Weights of a small contrastive audio-text model.
Model: 7.65M parameters, mfcc input, encoder arch crnn, encoder norm groupnorm, encoder activation elu, encoder depths [1, 2, 1], encoder widths [192, 192, 192], encoder rnn gru, text encoder width 128, text encoder layers 6, text encoder norm layernorm, text encoder activation quick_gelu.
Rows from block 4 of the audio encoder, named by matrix and row number. Each number is 128 + 32 x the weight over the matrix's rms, rounded and kept within 0 to 255. All counts start at 0.
# weight_hh_l0_reverse: GRU recurrent weights, backward direction (gates r, z, n stacked) (encoder.rnn.0.rnn.weight_hh_l0_reverse, 768x256), inputs 86-171
weight_hh_l0_reverse.509 [118  66  85 179 110 160  80 158 118 134 123  73  80 109  61 165  99 219 120 142 191  97  99 169 190 114 160 145 163 142 111 150 134  78 156 124  84 138 105 135 138  62 181 116 111 154 122 166  75 129  86 105 184 140 141  73  45  96 142 178  66 139 139 158  41 113 104 196 131 163  97 106 131 107  89 121 103 162 144 103 121  99 158 108 152 118]
weight_hh_l0_reverse.510 [118 163 101 120  84  62 113  90 144 136 136 109 151  54 130 132 165 118 151  75 139  96 155 122 134 186 144 102  71  89 168 113 106 177  99 120 161  71 113 135 153  79 180  99 125 140 149  99  77 120  77 117 138  91  65 196 102 172 142 140 124 141 141 147 223 130 138 115  84 129 189 111 131 159 153  95 133 185 157 125 118 123 232  65 117 126]
weight_hh_l0_reverse.511 [136 122 169 178 124 154 147  91 220 149 107 150 220 128 118 195 120 164 110 117 116 210 132 156  96 142 161 169 110 122  63 152 182 193 120 112 144 170  82  69 160  84 104  80 152 169  22 151 123 132  90 115 143 167 117 144 156 147 129 126  96  76 203 104  97 183 155 104 111 149 108 112 192 155 189  82 134 115  94 128 132 131 139 240 244 162]
weight_hh_l0_reverse.512 [ 86 161 100 133 110 108 146 170 129 151 127  86 137 105  97 149 111 108 124 165  55 115 178 158 120 225 170 135  88 149 184 154 131 177 165 144  80 140 132 100 176  84 140 156 124 156 172 134 113  90 139 165 123  51 184 117 146 109 139 106 116  99 146 156 153 113 123 136 130 146 107 138  77 171  98  99 146 142 130 139 161  88  89 168 158 138]
weight_hh_l0_reverse.513 [126 130  92 117 179 158 136 137  71  85  78 205  99  97 160 128 129 197 151 101 101 127 188 171 123 129 161 148 173 128 172  78 148  84 146 153 172 132 123 170 129 104 155  97 185 155 102 173 156  81 134 125 144 109 130 112 108 153 157 110 124 139 155 117 177 108 179  83 141 117  95 102 160 157 102  85 131 165 138 133 133 123 143 117 125 121]
weight_hh_l0_reverse.514 [136 134  81 135 141 171  83  98  88 101 145  96 162 126 202 134 156 135 164 144 117 121 129 128 143 144 148 136 111 138 121 125 138 124 169  87 168 147 111 100 127 159 111 104  89 125 167  64 138 120 115 122  92 155 167 140 132 129 115 135 146 141 120 112 140 113 130 126 140  88  97 107 146  87 148 140  81  98 144 146 160  96 113 121  57  82]
weight_hh_l0_reverse.515 [ 95 119 166  93 124 162 108 140 117 153 135  69  75 140 153 148 120 157  77 135 142 172  39 106 122 128 179 170 121 125  90 101 136 127 112 166 160  74 163 117 168 165 167 152 145 128 128 146 139 123  89 162 132 135 118 133 175  80 124 144 141 144 100 113 144 140 193 159 124 146 153 167 102 163 147 100 146  97 177 156  57 146 115 124 157 120]
weight_hh_l0_reverse.516 [106 105 120  47 153  95 128 157 131  88 101 101 110 117 108 101 146  88 171 113 128  80  87 111 123 123 137 155 128  98 121 143 190 139 112 178  67 175 150  80 125 151 147  83 118  94 189 127 140 124 164 104  94 118 117  60 100 172 139 109 146 118 176 140 117 161 119 170 132 123 172 110  80 121 136 177  94 163 142 148  99 113  96 134 166 255]
weight_hh_l0_reverse.517 [ 97 171 168 108 125  84  91 110 119 114 172 179 132 117  85 176 122  84 164 149 134 145 126 184  69 215 153 134 182  94  99  93 125 158 166 112 105 177 105 165 133 134  85 193 182 171 101  59 131 149 150 111 122 118 110 117 157 119 143 137  97 107  82 128 128  62 109 120 162 109 193 101 144 186 122 121 202 130 109 118 143  96 141 115 144 132]
weight_hh_l0_reverse.518 [ 89 105  79 139  86 147  62 120 198 132 117 131 163 119 111 150 113 138 106 198 161 130 183 131 130 110 143 142 171 112 166 142 158 118 122 136 129  95 144 123  72 132  96 115 121 193  77 135 167 116  63 121  64 118 102 156 154 127 130  90 126 123 149 100  67 137 100 159  69 164  77 105 121 145  94 139 116 132 139 117 169 163  86  67 151 139]
weight_hh_l0_reverse.519 [174 140 154 102 126 115  80  87 145  98 132 104  95  90 113 163 187 139  31  92 122 119 131 140 116 171 152 153 150  46 143 172  76 135  54  87 160 139 155 145  88 134  88 119 109 122 136 117 139 168 127 109 136  82 147 118  87 130 135 162  90 115 119 118 123 183 116 103 145 157  70 158 178 108 133 114 135 171  74 100 136 145 108 102 140 149]
weight_hh_l0_reverse.520 [136 131 102  96 106 137 139 152 161 151 174 148 148 118 102 127 132 151 159 119 139 130  82 126 142 121  93 137 120  62 202  64 155 102 111 125 152 115 135 106 142 200 127 112 133  60 118 122 132 165 111 169 128 125 157 150  71  82 156 140 129 187 130 146  95 166 177 130  66 109 108  49  91 116  95 167 118 173 118 135 121 204 162 139 123 168]
weight_hh_l0_reverse.521 [102  88 131 196 106 145 157 137  63 190 120 123 180 192 158 164 155 129 183 121 135 125 106 156 161  75  80  68 143 137  63 120 130 123 163 143 133  88  79 154 160 154 134 149 183 147 146 150 142 125 159 121  77 131 123 116  83 109 152 153 144 135  71  98 168 152 172 119  93 132 130 139 144 116 209 114 164  80  62 177 146  92 148 129  96 185]
weight_hh_l0_reverse.522 [157 152 113 105 102 132 167 101  57 117  77 105 144 116 158  78 111 132 127  99 183 140  87 126 161 191 106 178 144  73  71 215 177  71 171 157 114 123  77 187 130 147  99 192 166 118 148 110 114 129 116 123 151  92 165 110 146 131 121 175 112 103  70 140  81 130 142 120 137 142 174 121 110 149 182 126 100  58 173 157 113 144 105 170  93 150]
weight_hh_l0_reverse.523 [123 115 130  92 125 120 101 134 122 122 143 146 136 123 127 118 120  92 134 120 127 168 112  83 151 136 116 105 108 122 108  73 137 155 134 158  64 107 112 174  96 101 126 173 186 167 118  80 175 143 137 133 162 105  87 146 161 138 162  91 159 181 134 137 115 149 127 105 135  64  92  50 109 158  80 140 178 140 126 143 138 121 118 174  50  80]
weight_hh_l0_reverse.524 [141 120 128 133 108  90  87 116 110 173 139 102 106 141 184  74 135 169 227 143 119  88 172 106 174 131 157 114 166 149  95 127 116 155 129 112  92 140 149 111 118 137 153 125 119 128 135 148 124 126 137 144 152  60 120 107 151 149 109 140 146 170 100 145  89 167 109 134 130 101 146 113 178 144 196  61 104 116 147 184 124 142  98 143 152 134]
weight_hh_l0_reverse.525 [119 133 168  95 101  90 153  88 105  87  84  41 124 121 149  85 176 116 145 149 172 113 109 106 112 115 150 150  81 143 212 173 125 174 101 176 147 111 123 109 155 142 134 114 117 151 122 115 130 127 138 135  77 152 140  78 124 161 161  74 123 173 110 129 181 155 121 112 114 119 177 121 154 138 124  48 122 135 196 140 120 113  87  74 112 100]
weight_hh_l0_reverse.526 [139 131 194 168 166 131 127  91 137 128 110 147 124 112 177 103 121  87 126  93  98 132 101 115 101 131 119 124 159 147 103 194 107 145 109  92 173 168 143  96 142 145 153 145 191 111 130 170 143 168 114 152 154 161 148  90 141  74 184 106  94 149 179  94 127 163  81  81  75 192 118 133 124 117 173 129 149  92  47 153 135 102 145 147 172 157]
weight_hh_l0_reverse.527 [133 128  70  87  96 104 121  96 145 123 112 118 123 110  75 133 154  71 153 142  99 117 117  86 102 117 175 128 125  92 100 201  84  79 127 135 137 135 163  87 134 152 117 157 174 162 121 124 151 155  85 146 125 100 156 165 183 107  31 139 103  73 137 109  96 109 148 101 133 123 128 140 168 119 121 111 177 155  86  82 156  65 101 112 161 163]
weight_hh_l0_reverse.528 [174 106 117 133  98 106 105 111 104 100 173 107 139 130 161  62  28 127 144 216 135  90 125 116  90  98  63 141 128 140 113 125 157 120  88 122 189 144 108 133 120  79 109 159 130 130  99 166  91  69 107 179 125  65  74 145 142 154 108 111 163  82 115  91 176 107 159 128 166  95 191 123 146 113 129  92 158  51 124 152 134 115 143 173  98 118]
weight_hh_l0_reverse.529 [139 121 174 170 129 173 111 137  98 138 113 153 108 174  95 133 141 106 109 129  61 127 182 142  85 126 152  80 101  94  87  97 105 106  99 142 146 129 163  83 179  88 109 190 108  84 160 128 127  97 132 186  68 109 151 139 130 121 129 117 130  96 137 120 163 139  87 130 154 211  95 158 102 103 175  93  77 143 124 127  74 189 100 162 133 121]
weight_hh_l0_reverse.530 [145 127 156 154 118 145 135  96 111 152 126 111 160 139 178 132 151 143 174 151 152 174 163 122 172  96 107  81 153  80 155 129 216 112 113 101  77 107  90 105 105  69 106 178 161 167 128 101 135 144 169 109 134 150 115 160  93 123 168 141 137 121 156  86 133  97 172 167 101 123 125  48 112 117 161 184  99  73 204 150 125 117  89 153 109  99]
weight_hh_l0_reverse.531 [146 131 146 158 201 130 148 139 110  53 105 124 113 127 164 119  91  94 113 113 121 147 163 108 172 225 199 155 140 169 134 121 124 117  77 127 153 108 106  85 155 107 107 109 104 154 102 161 112 143 111 164 142  92 161 140 141 146 148 133 103 100 128 137 118 151 152  84 128 116 114 124 129 173 138 123  97 158 125 146 198  90 131 119 105 111]
weight_hh_l0_reverse.532 [136 132 109  70 133 175 168 110 150 147 142 130 182 111 124 141  94 121 103 125 113 122 134  93 158 119 183 118 154 117 103  91 113 121 121  97 133 116 157  69  91 151 153 157  79 151  85 121 144 193 104 126 106 129  92  80 117 175 165 131 175 107 161 130 177 101 110  97 131 116 149  58 126 131  57 129 110 120 206  63 110 104  92 114 143  97]
weight_hh_l0_reverse.533 [118 116 127 139 181 167 165 157  74 135 147 135 114 153 107 142  68 153  66 146 170  87 101 131 102 144 156 118  88 150 125 128 149 112 195 122 101 134 143 136 151 108  89 147 144  88 104 151 125 145 121 142 157 147  96  95 173 159 178 127 112 175 161 102 111 136 137 102 104 138 114 132 196 123 115 148 117 115 101 168 110 158 105 163 133 159]
weight_hh_l0_reverse.534 [135 158 136 141 137 158 119 146 197 138 129 143 116 163 107 147 161  83 111 136 159  92 107 128 147 111 163 151 125 116 118 145 179 118 136 101 110 130  96 154 159  89 141 151 131 116 122 150 149  96 119 146 136 122  84 105 135 106 129  88  86 132 152 156 127 131 120 162 127 101 126  81 110 140 122 155 134 137 113 134 146 156 160 161  70 110]
weight_hh_l0_reverse.535 [132 142 122 107 147 132 143 134 162 121 135 121 129 169 143 139 137 133 120 187 149 110 176  51 159 107 195 119 201 131 104 187 171 110 138 130 108 130 143  94 148 203 177 150  85 124 196 121 133 151 160 129 169 107 172 101 123 118 138 135 125 179 129  60 174 143 184 174 152 122 146 110  85 101 104  99 117 143 179 128 118 133  65 133 191 164]
weight_hh_l0_reverse.536 [149  94 149  98 151 105 159  73 155 100 133 210  94 101 184 120 152 129 167 112  99 141 141 158 148  88 114 180 134 119 144 154 130 196 168 143 128 158 125 113 105 179 120 130 150 150  91 134 134  94 169 113 145 163 129  82 143 140 120 138 118 105 169 176 108 144 138 120 106 153 157 132 105 116  98 105 122 177  54 134 162 155 122  69 125 135]
weight_hh_l0_reverse.537 [147 186 160 121  97 190 161 119 156 139 110  79 149  59 123 215 185 172 137 118 162 174 110 158 139 162 160 131  89  89 103 146 165 137  97  52 153 121 188 102 130 106 122 139 151 129 147  93 151 145 159  87 133 143 138  89 173 146 122 117 128 142 148 159 150 112 138 154 143 137 111  98  81  95 117 121  88  68 136 166 174 116 135 178 156  80]
weight_hh_l0_reverse.538 [137 230 115 122 132 105  65 100 120 159 104 159 117 134 174 101 107 142 176 165 110 105 111 125 129 131 132 110 146 123 174 110  82  94 131 176 159 132 127  96 126 146  78 123 114 140 134  91 122 157 106 109 125 135 148  83  90 117  54 130 162 138 120 106 138  89 122 111 147 112  50 146  18 131 128 161 123 150  90 136 147 117 118 197  49  85]
weight_hh_l0_reverse.539 [101 159  86  73 121 134 147 133 132 117 145 163 130 128 143 141 178 148  74 115 124 198 129 142 159  46 154 149 134 145  95 158 122 120 108 164 125 165 140 120 101  96 119 135 152 131 104 155 129 181  71  92 161  96 111 145 135  22 163 161 165 165 182 128 183 145 120 128 149 166 110 117 134 193  94 116 187 144 128 149 142 200 142 122 152  90]
weight_hh_l0_reverse.540 [185 147 125 104 123 109 142 144 131 146 183 143  98 129 122 147 103 155 150 169 127  81  82 136 160 182 137 123  76 144 129 120 136 112 114 113  66 102 123 133 158  97 186 103 183 116 136 126 108  97 155  84 156  69 146 166 124 148 183  92 153 151 111 129 105 153 100 105 158 193  98 148 132  71  79  90 164 202  86 175  67 126 113 133  86 122]
weight_hh_l0_reverse.541 [ 90 153  79 104  86  93 107 170 147 159 138 134 143 147 161 105 145  96 125 127 143 126 153  84 129 176 120  82 127  89 174 104 118  67 147 125  66 128 177 133  99 140 130  93 119 197 102  75 136 110  91  81 116  92 132 160 131 116 131 105 124 189 118 180 146 122 117  94 159 121 136  79  93 127 174  59 115  84 149 134 116 116 142 129 123 144]
weight_hh_l0_reverse.542 [ 63 157 142 134 123  92 160 111  81  83 148 150  57 181 148  76 108  80 149 106 122  85  81 111 105  75 116  74 118  89 112 157 124  80  41  94  97 122 122  71 196 117 193 131 122 120 231 102 162 108 109 132 119 103  83 116 112 148 135 136 117 142 204 149 129 173 155 133 125 106 137 104 143 153 134  93  98 120 151 138 166  98  94 109 166 184]
weight_hh_l0_reverse.543 [108 116 187 130 166 180  96 142 111 118 151 168 116  78 134  82 123 158 128 138 124 117 130 105 121 105 117 145  82 175 141  83  74 120  94 113 144 137 152 163  87 145 119  81 135  97 105 115 160 108 106 148 149 163  57 167 108  96 153 159 133 127 187 175 132 133 201 106 104 174 144 126 111 130 102 101 129 116 160  82  58 120 168 118 132 101]
weight_hh_l0_reverse.544 [160 162  90 164 112  95 184 139  95 106  91 137 136 138 134 135 141 117 151 163 133 116 123 175 131 143 175 108  75 194 162 117  84  83 144 117 168 105 136 106 109 164 131 136 102  81 120 119 126 159 128 106  89 156 157 148  92 106 125  73 111 146 134 159 136 165 163 105 143 105 114 155 140 155 168  82 104  64 126 109 120 125 148 138 127  98]
weight_hh_l0_reverse.545 [ 93 128  84  73 123 160 106 134 186  94 113  66 198 119 120 117 125 184  57  73 132 176 154 118 113 104 161 150 142 120 183  92  74 145 140  88  94 105  80 127 169 168  73 102 121 140 248  94  82 154  82 176 117 141 173 149  94 171  98 141 143 119 120  94 158 129 105 164 104 126 166 130 159 120 179 125 172 146 103  54 140 121 126 136 120 105]
weight_hh_l0_reverse.546 [116  67 146  95 112 145 160 111  66 172 119 156 137  98 180 162 143 123  61  83 149 122 119  86 123 139 141 122 128 179 155 181  97 116 106 121 169  81 112 160 163 168 123  91 156 116 109 117  83 121  88 208 105 112 146 147 171  89 130 161 113  63 133 136 137 160 146 114  72 137  86 125 120  78  85 152 107 165 164 139 156 167 126 158 121 104]
weight_hh_l0_reverse.547 [106 150 142 127 118 143 175 118 126 138 197  92 120 162 108 153 167 138 135 165  75 135 195 179 131  91 149 108 147 135 129 135  77 186 129 134 110 123 137 121 129 117 124 121 151 134 135 159 107 147 102 116 166 140 146 153 143 148  86 113 108 119 122 210 117 106  92 112 150  65 104 102 142 103 148 157 162  51 121 105 188 152  60 119  96 147]
weight_hh_l0_reverse.548 [ 66 142 159  42 111 101 135 154 110 144 137 194 179 155 100 118 117  69 136 198 121 138 124 157  76 121 138 145  80 113 177  89 179 117 106 145 123 136 132 158 156 184 113 148 143 143 121 185 126 141 182 122 172 137 226 110  75  90 152  67 133 125 176 118 153  76  84 120 112  88 211 164 105 129 171 137 185 140 125 134  73 177 101 145 126 113]
weight_hh_l0_reverse.549 [104 102 143 134 120 100 153  99 123  92 104 161 145 110 137 104 111 171 151  89 129 143 144 117 193 155 148 145 108 104 117 127 118 104 160  39 120 148 119  79 133 175 152 126 125 132 107 108  95 116 158  63  93 130 161 126 150 172 154 160  81 115 164 179 191 153 147  87 126  71  72 145 138 102 108 132 145 159 135 146 129 135 100 147 144 147]
weight_hh_l0_reverse.550 [148 174 103 116 166 153 113 163 120 133 115 120  73 144 159 142 162  74 128 104 127 102 169 130  70 122  85 123 159 114 126 127 139 168 119 134 155 146 102 124  80 179 113 103 118  60 162 173 189  88  94 136 182 165 113 153  77 132 113 154 150  96 134 123 111 165 112  80 162 158  91 128 113  69  90 215  85 137 135 115 160 133 131  89 178  90]
weight_hh_l0_reverse.551 [141  94 179 134 163 139 159  37 132 120 139  84 136 116 174 163 139 122 134 105 177 118 160 157  90 158 114 205  97 114  73 112 111 109 210 158 123 108  90  58 102 181 148  91 124 106 159 134 129 162 129 126 195  77 137 155 115 124 113 166 162 167 104 141  99 132  59 129 136 120  94 112 184  98  91 165 109 135  51 212 150 114  67 107  95 137]
weight_hh_l0_reverse.552 [159 123 181 198 115 140 102 123 150 177 123 154 103 152 149 181 171 139 150 173 181 158 163 169 170 157 138 144 156 135  81 117 149 110 149 108 123 143  87 146 169 113 126 113 114 156  83 168 108  93 124 197 116 109 125 176 122 140 164 133 159  96 167  97 133 149 195 101 184 118 136  92 125 152  78  71 100 149 153 159 158 138 126 104 123  95]
weight_hh_l0_reverse.553 [153 176 183 136 142 161 116 165 132 105 122 154 111 123 126 127 152 112 121 132 159 135 106 121 120 109 160 124 135 140 165 129 187 206  89 117 150 114 123 120 143 160 103  88 151  70 138 138 118 103 114 160 144 118 154  78 108 137 142  88 105 147 125 114  85  91 185 133 166 119 102 125 143 117 196  97 162 113 132 100 178 113 105  83 165 182]
weight_hh_l0_reverse.554 [167 192 116 126 132 136 101 147 174 156 132 124 157 140 155 150 125 202 146 112 145 169 156 106  88 107 205 148 191 167 127 125 144 119 133 112 174 121 150 158 167 165 124 147 164  90 158 115 128  94  90 137  85 154 125  72 130 154 145 128 122 100 140 158  87  84 109 163 115 148 114  97 119 178 180 147 163 146 159  88 139 111  98 108 137 109]
weight_hh_l0_reverse.555 [102 153 134 111 115  85 145 121  91  45 129 147 109 197 153 146 156 129  90 123 102  95  67 137 125 131 163 141  93 103 126 106 131 103 134 131 164 138 121 141 151 178 131 104 181  86 131 127 154 117 133 168 136 185 162 106 145 124 147 139 139 118 110 161 141 145 159 100 155 133 114 110 142 112 138 188 148 108 147 104  94 160 142 108 155 161]
weight_hh_l0_reverse.556 [166 132 146 139 108 128  84 138 170 140 117 112 109 122 177 128 171 172  77 169 137 107 152 127 154 149 133  89 147  92 142 120 152  98 107 138 145 139 152 127 131 123 174 122 139  93 118  55 171 131 106 122 151 173 120 159 178 187 122 163 141 164 199 141 157 150 136 146 154 163 125  88 177 163 146  95  95 172 146 140 119 107 140 105 139 123]
weight_hh_l0_reverse.557 [155 123  80 102  80 127 149 125 126 195  81 158 142 174 133 121 184 115 130 136 150 100 151 109 111  78 116 122 128 134 197 184 126 140  85 139 128 118 137 168 109  74 120 152  86 105  93  99 131  69 145 122 141 107 168 134 146  63 124 111 127 103 161 141  98 110 127 162 184 145  75 149 164 129 129 173 112 115 148 100 124  57  99 132 132 132]
weight_hh_l0_reverse.558 [133 117 154 167 141 137 158  97 164 142 170 160 152  59 136 116 152 121 114 115 146  90 115 113 111 173 142 122 187 140 127 101 156 174 179 169  36 134 150  84 141 149  95  89 154 185 116 147 124 149 147 150 157  81 123  74 116 119 139 172 126 160 118 147  77 153 100 150 149 148 112 118 137  94 130 120 149 105 145 122 152 173 102 133 109  99]
weight_hh_l0_reverse.559 [188 127 138 130 118 161  87 122 164  61 144 156  52  95 123 177 106  85  92 188 102  98  50 130  81  82  84 140 151 142 184 154 168  85 127 109  91 139  97 134 133 132 225 140 130 114 152 158 155  83  70 104  85 233  98 133 102 102 114  91 132 156 122 142 116 161  99  87  85 145 154 156 126 148 130 164 116 141 121 150  42 120  90 168 141 142]
weight_hh_l0_reverse.560 [123 105 108 163 142 121 137 145  89  89 140 105 101 140 131  82  98 149 190 160 170 116 144 118 139 103 143 139 172 102 102 133 146 133 112 123  85 160 130 162 126 103 135 109 128 161 136 198 126 128 119 168 160 135  90 116 182 157 122 133 150 122  96 120 142 151 156 144 160 132 143 129 106 144 136  94 137 134 100 156  91 114 141  91 156 139]
weight_hh_l0_reverse.561 [164 162 116  80 195  91 174 149 132  99 134 114 131 118 145 122 173 134 102 153  87 198 146 168 101 124 154  36 117 131  73 117 152 169 131 126 115 115 132  91  70  93 151 166  57 147 120 100 130 149 143 130 144 143  75 132  87  51 131 157 167 132 166 148 128 110 161  85 126 110  55 121 139 160 102  89 124  84  80 148  83  81 126 113 120 132]
weight_hh_l0_reverse.562 [135 128 115 160 121 134 145 160 124 201 142 144 128 166  93 138 118 214 147 172  83 155 160  73 151  84 138 163 158 138 148 185 142 118 131 163 121 113 189  75 173 203 129 114 127 122 137 122 161  94 123 112 109 141 120 103 148 162 100 148 147 170 116  58 162 113 138 163 169 148 129 123 115 115 165 108  87 158 111 165  98 124 116 113 161 154]
weight_hh_l0_reverse.563 [ 82  93 121 133  55 188 111 168 154  67  69 126 148  87 191  58 121 155 132 155 105 143 173 146 120 153 129 128 174 171 168 149 109 113 106 140  73 115 133  71 160 160 156 133  73 144 121  83 183 138 136 116 140 143  81  98 148 106  93 163 171 133 123 105 156 108 180 119 117 173 123 127 127 112 190 118 112 155 137 112 183 126 124 206  72 134]
weight_hh_l0_reverse.564 [132 181 103 206 149 150 130 132 102  74 110 131 124 100 194 159 148 113  99 127 162  86  58  64 146 116 169 160 201 123 128 145 107 129 135 148 154 145 137 178 138 115 172 141 121 166 157 133 124  67 123 121 115 106 131  85 116 100 160 106 160 103 106 151 125 163 206 151 174 158 124 123 197 124 179 141 116 171 168 130 123 121 150 155 182  93]
weight_hh_l0_reverse.565 [ 97 165  98  91  92  85 152 145  93 134 144 139 110 133 124 132 164 192 124 130  76  81 168 136 155 121 135 120  85 140 106 125 120 148 135 135 121 115 153 147 124 147 109 125  98 124 167 206 112 140  83 135 114 131 105 128 115  73 141 216 159 137 119 125 114 135 152 132 135 133 156 164 147 140 160 156  92 124 167 128  72 137 139  99 117 127]
weight_hh_l0_reverse.566 [ 99 113 163 121 137 169 133 133 144 129 155 129 145 139 182 145 174  92 150 134 127  92 152 106 103 158 193 167 191 100 173 162 114 173 168 105  64 140 166 103 112 127 123 124 153 148 156 160 152 173  77 107 135  92 133 126 136 124 120 199 158 135 169 130 141 100  76 108 131 132  95 104 108  73 106 137 135 131 113 114 161 117 154 179  97 117]
weight_hh_l0_reverse.567 [157 143  89 116 117 188 141 125 100 121 130 127 167 106 174 141 166 198 113 177 151  60 136  92  93 158 118  92 149 165 138 152 117 101 106 146 121 115 123 114  89 179 101 165 114 175  76 105 115 149  83 131  80 149 135 162 116  29 109 125 142 133 136 131 127 134 108  91 140 131 139 141  98 138 185 104 155 181 145  98 157 144 117 134 167 108]
weight_hh_l0_reverse.568 [ 97 112 181  96 126 163 127 175 139 147 156 182  92 130 102 119  70 108 104 178 156  79 132 121 105 196  94 107 110 129  92 129  98 172 142  99  78 112 103 175 158 218 165  76 102 141 107  86 141 122 110 107 133 163 145  91  62 117 111 145 182 144 152 166 118 149 163 107 142 136 158 125 160  82  98 155 123 108  67 127 152 116 206 138 117 134]
weight_hh_l0_reverse.569 [188 101 151 136  78 150  95 135 122 135 147 138 150 136  98 146 140 147 136 175 103 118  86 105 110 142 127 196  99 140  86 180 142 146 151 142 129  97 140 130 143 190 123 115 159 150 136 104 158 124 118 117 144 176 133 122 135 151 131 120 183 122 120  87 103 189 100 141 125  93 145 110 156  68 111 160 154  97 132 162 142 135 163 182 120 169]
weight_hh_l0_reverse.570 [ 85 146 200  98 178 111 122  83 108  84 111 121 154 156 189 136 150 103 150  60 103  63 148  93 158 101 109 118  88 123 103 126 129  98 125 109 118 128 130 195 173 134 119 128  72  91 118 116  71 126 190 107 139 151 160  95 107 136 117 145 143 105 156 163 184 170 147 133 138  92 137 157 134 174 164  96 121 120 115 102 103 153 139 121 139 124]
weight_hh_l0_reverse.571 [124 136  68 141 132 104 163 129 152 115 131 132 153  85 179 139  74 144 179 116  90 122 155 148 170  77 122 110 106 182 225 107 127 128 127 128 138  73 119 136  89 146 115 117 110 162  66 154 134 133 116 114  90 129 121 152 126  82  92 138  85 166 107 128 174 112 140 158  98  91 168 151 110 134 113  88 163 144 167 137 126 142 206 116 102 153]
weight_hh_l0_reverse.572 [209 158 118  75  91 107 169 135 146 129 197 179 158 104 119  99 124 135 170 130 144  77 100  87 143  92  63 176 103 133 141  54 125  93 119 141 128 174 124 127 175 119 112 118 127 132 121 146  83 114  62  92 131 128 145  99 141  89 123 129 117  94 114  56 186 129 110 126 200 135 160 145 141  93 101 139 148 107 124 119  99 121 124 149 151 114]
weight_hh_l0_reverse.573 [ 90 119 106 105 141 159  81 109 148 154 140 100 128 123  78 133 199 131 160 129 127 132 125 135  78 138 165 152 110 121 139 113 140 155 189 133 110 145 105 116 118 138 188  90 149 160 201 142 124 109 118 130 137  92 137 118 173 120 129  98 129 144 159 141 112 119 139 102 178 207  80 184 179 125 164 145 123 208  94 125 153 175 155  69 151  93]
weight_hh_l0_reverse.574 [ 50  97 157 185 169 112 123 143  76 128 167 108 145 149 173 132  79 197 180 108 134 127 174 130 173 145  82 133 105 136 142  96  97  50 157 135 117 106 146 136 122 140 118 150 164 114 100 108 134 169 156 103 132 173 160 118 106 112 146 122 104 132 136 135 111  98 126  96 121 176 130 118 137 144  87 113 117 120  84 159 161 133 134 125 171 117]
weight_hh_l0_reverse.575 [150 172 164  95 127 146  91 139  86  71 150 155  92 114 127  78 181 101  92 135 175  92 165 114 169 108 119  72 131 136 137 126 141 134 133 137 113 112 174 121  82 103 165 141  76 171 198 141  97 160 146  88 192  89 189 118 174  76  86 117 132 113  96 147  90 128 143 140  83 101  99 141 156  76 192 172 145 139 122  99 133 118 183  49 145 104]
weight_hh_l0_reverse.576 [133 153 133  96 101  99 131 144  82 116 125 160 128 118 156  91 129 135 150 169 121 122 141 179 122 100 138 122  98 124  64 155 111 142 178 170  67 129 134 136 119 174 136 132 185 140  92 104 148 157 184 143  99  89 147 163 103  82 114  84 144  94  78  97 123 151 131 111 155 107  98 159 152  89  92 183 125 123 101 117 107 180 191 123 104 104]
weight_hh_l0_reverse.577 [ 77 114  95 127  87  93 101 187 129 210 115  61 141 127 183 125 103 135 132 136 109 176 166 105 129  69 144  94 161 128  98 104 141 170 114  95  61 129  95 128 168 149 117  93  89 160 118 179  76 149  74 134 149 175  13 202 164 113 105 148 175 109 116 115 137  95 114 140 135 115 114 140 167 141 121 107 105 163 109 122 153 162 135 132 101 149]
weight_hh_l0_reverse.578 [158 203 138 116 179  88 113  95 155 118 130 203  59 115 111 161 100 135 171 175 182 105 124 139 146 158 145 134 146 172  76  96 148 150  97 114 155 103 137 122 134 186 127 167 125 113 113  97  55  90 117 126 154 134 114 162 103 123 114 116 120 182 112 154 175 127 150 156  96 162 128 131 135  91 120 193 169 105 116 158 125  92 121 147 160  81]
weight_hh_l0_reverse.579 [131 168 134 153 146 102  92 150 156 116 153 148 144 168 119 109 127 175 159 102 151  63 125 139 130 122 143 147 122 116 121 133 105 164 154 135 160 105 152 111 119  69 128 118 122 116 125 141 115 162 134 133  76  86 113 134 144 191 170 132 164 130 114 127 167 124 105 123  99 156 124  80  94 128 169  81 125 133 129 148 197 106 106  91  93 130]
weight_hh_l0_reverse.580 [134 106  59 102 118 141 116 125 107 122 115 153  97  89 102 123  99 144 120 174  96 151 163 123 108 151 121 173 147 167 102 145 144 144 108 137 159 129 123 117  54 154 154 124 142 139 132 121 146 131 190 122 131 130 154  91  89 100  98  96 147  86  95 110 183  90  81 107 122 145  97  98 161  99 134 148 153  94 133  76 152 148 101 161 207  95]
weight_hh_l0_reverse.581 [169  95 169 138 100  98 134 141  87 123  79 123 124 105 141 113 200 149 156 151 113  80 131  89 121 111 154 127 147  92 111 148 113 110 148 112  77 126 163 116 101  81 141 165 132 153 151 100 175 120 114 119 152 131 158  96 155 151 149 104 108  84 134 225  98 103 116 140  97  98  97 138 134 108  83 133 100  90 137 142 109 155 134 120 200 144]
weight_hh_l0_reverse.582 [125 151 152 117 149 150 172  82 138 136  65 144 134 110 127  78 137 140  57  72 154 152 128 144 183 155 136 141 100 149 142  71 114  41 102 113 171  95 112 161  94  97 163 144 129 119  88 151 135 177 107 127 174 168 113  98  99 190  99 144 156 137 179 142 116 110 106 154 144 154 144  90 134 128 124 147  91 174 125 163 129 130  98 169 112 118]
weight_hh_l0_reverse.583 [133  83 118 175  80 121 107 121  67 104 167 153 137 167 102  93 133 164 115 104 122 130  72 126  79 186 129 154 165 156 140 142 134 131 147 151 110 150  67 147 142 121 126 140 139 102 159 146 146 136  92 100  93 150 158 131 123 179  74 127  87 113 145 177 120 135 155 144 128 146  69 193 135 131 112 128 118 138 112 143 130 133 147  97 118 184]
weight_hh_l0_reverse.584 [144 169  40 164 134 107 149 140 130 168 113 120  97 145 129 117 127  78 106 117 127  77  40  98 147 137  72 174 115 135 130 151 161  69  90 160 159 113 134  90 146 141  89  70 108 139 108  86 104  80 153  83  44 120 150 169  93 124  69  97  82  97  83 110 155 140 180  63 150 163 124 117 160  97 120 127 130 174 123 110 106 112 158  62 149 151]
weight_hh_l0_reverse.585 [152 125 143 175 167 157 169 170 111  80 131 126 116  87 140 105 163  98 172 154 173 117 120 156  81  81 153 146 167 175 175 136  86  97 101 169 153 198 155 147  83 187 177 119 117 114 176 162 145 134 164 106 120 126 123 114 175 145  66 127 122  89 174 113 153 133 140 129 143 136 128  79 101 182 129 205 111 117  89 149 152 124 166  90 208 142]
weight_hh_l0_reverse.586 [ 82 133 140 142 147 148 140 146 156  87 140 118  78 174  90  85 130 142 107  75 149 120 126 149 159 123 167 123 123 130 135 160 152  67 124  93 130 124 140  99 108 142 160 116 145 109 141 146 165 207  93 150 123 158 123  96 130 107 114 129 158 101 114 132  68 119 146 108 151 188 139 137 114  75 118 137 138 155 109 160 138 167 149  73 150  66]
weight_hh_l0_reverse.587 [137 154 142 154 169  66  87 135 129 163 146 152 150 128 151 170 103 141 125 140 135 129 162 136 152 101 179 105 149 165 113 167  99 111 122 114 130 147 102 131 114 114 136 137 142 121 172 149 124 152 118 176  82  96 126 148 165  88 163 145 145  73 102 134 116 113 189 160 127 145 117 138 165 128 122 100 163  56 147 156 112 140 111  98  79 134]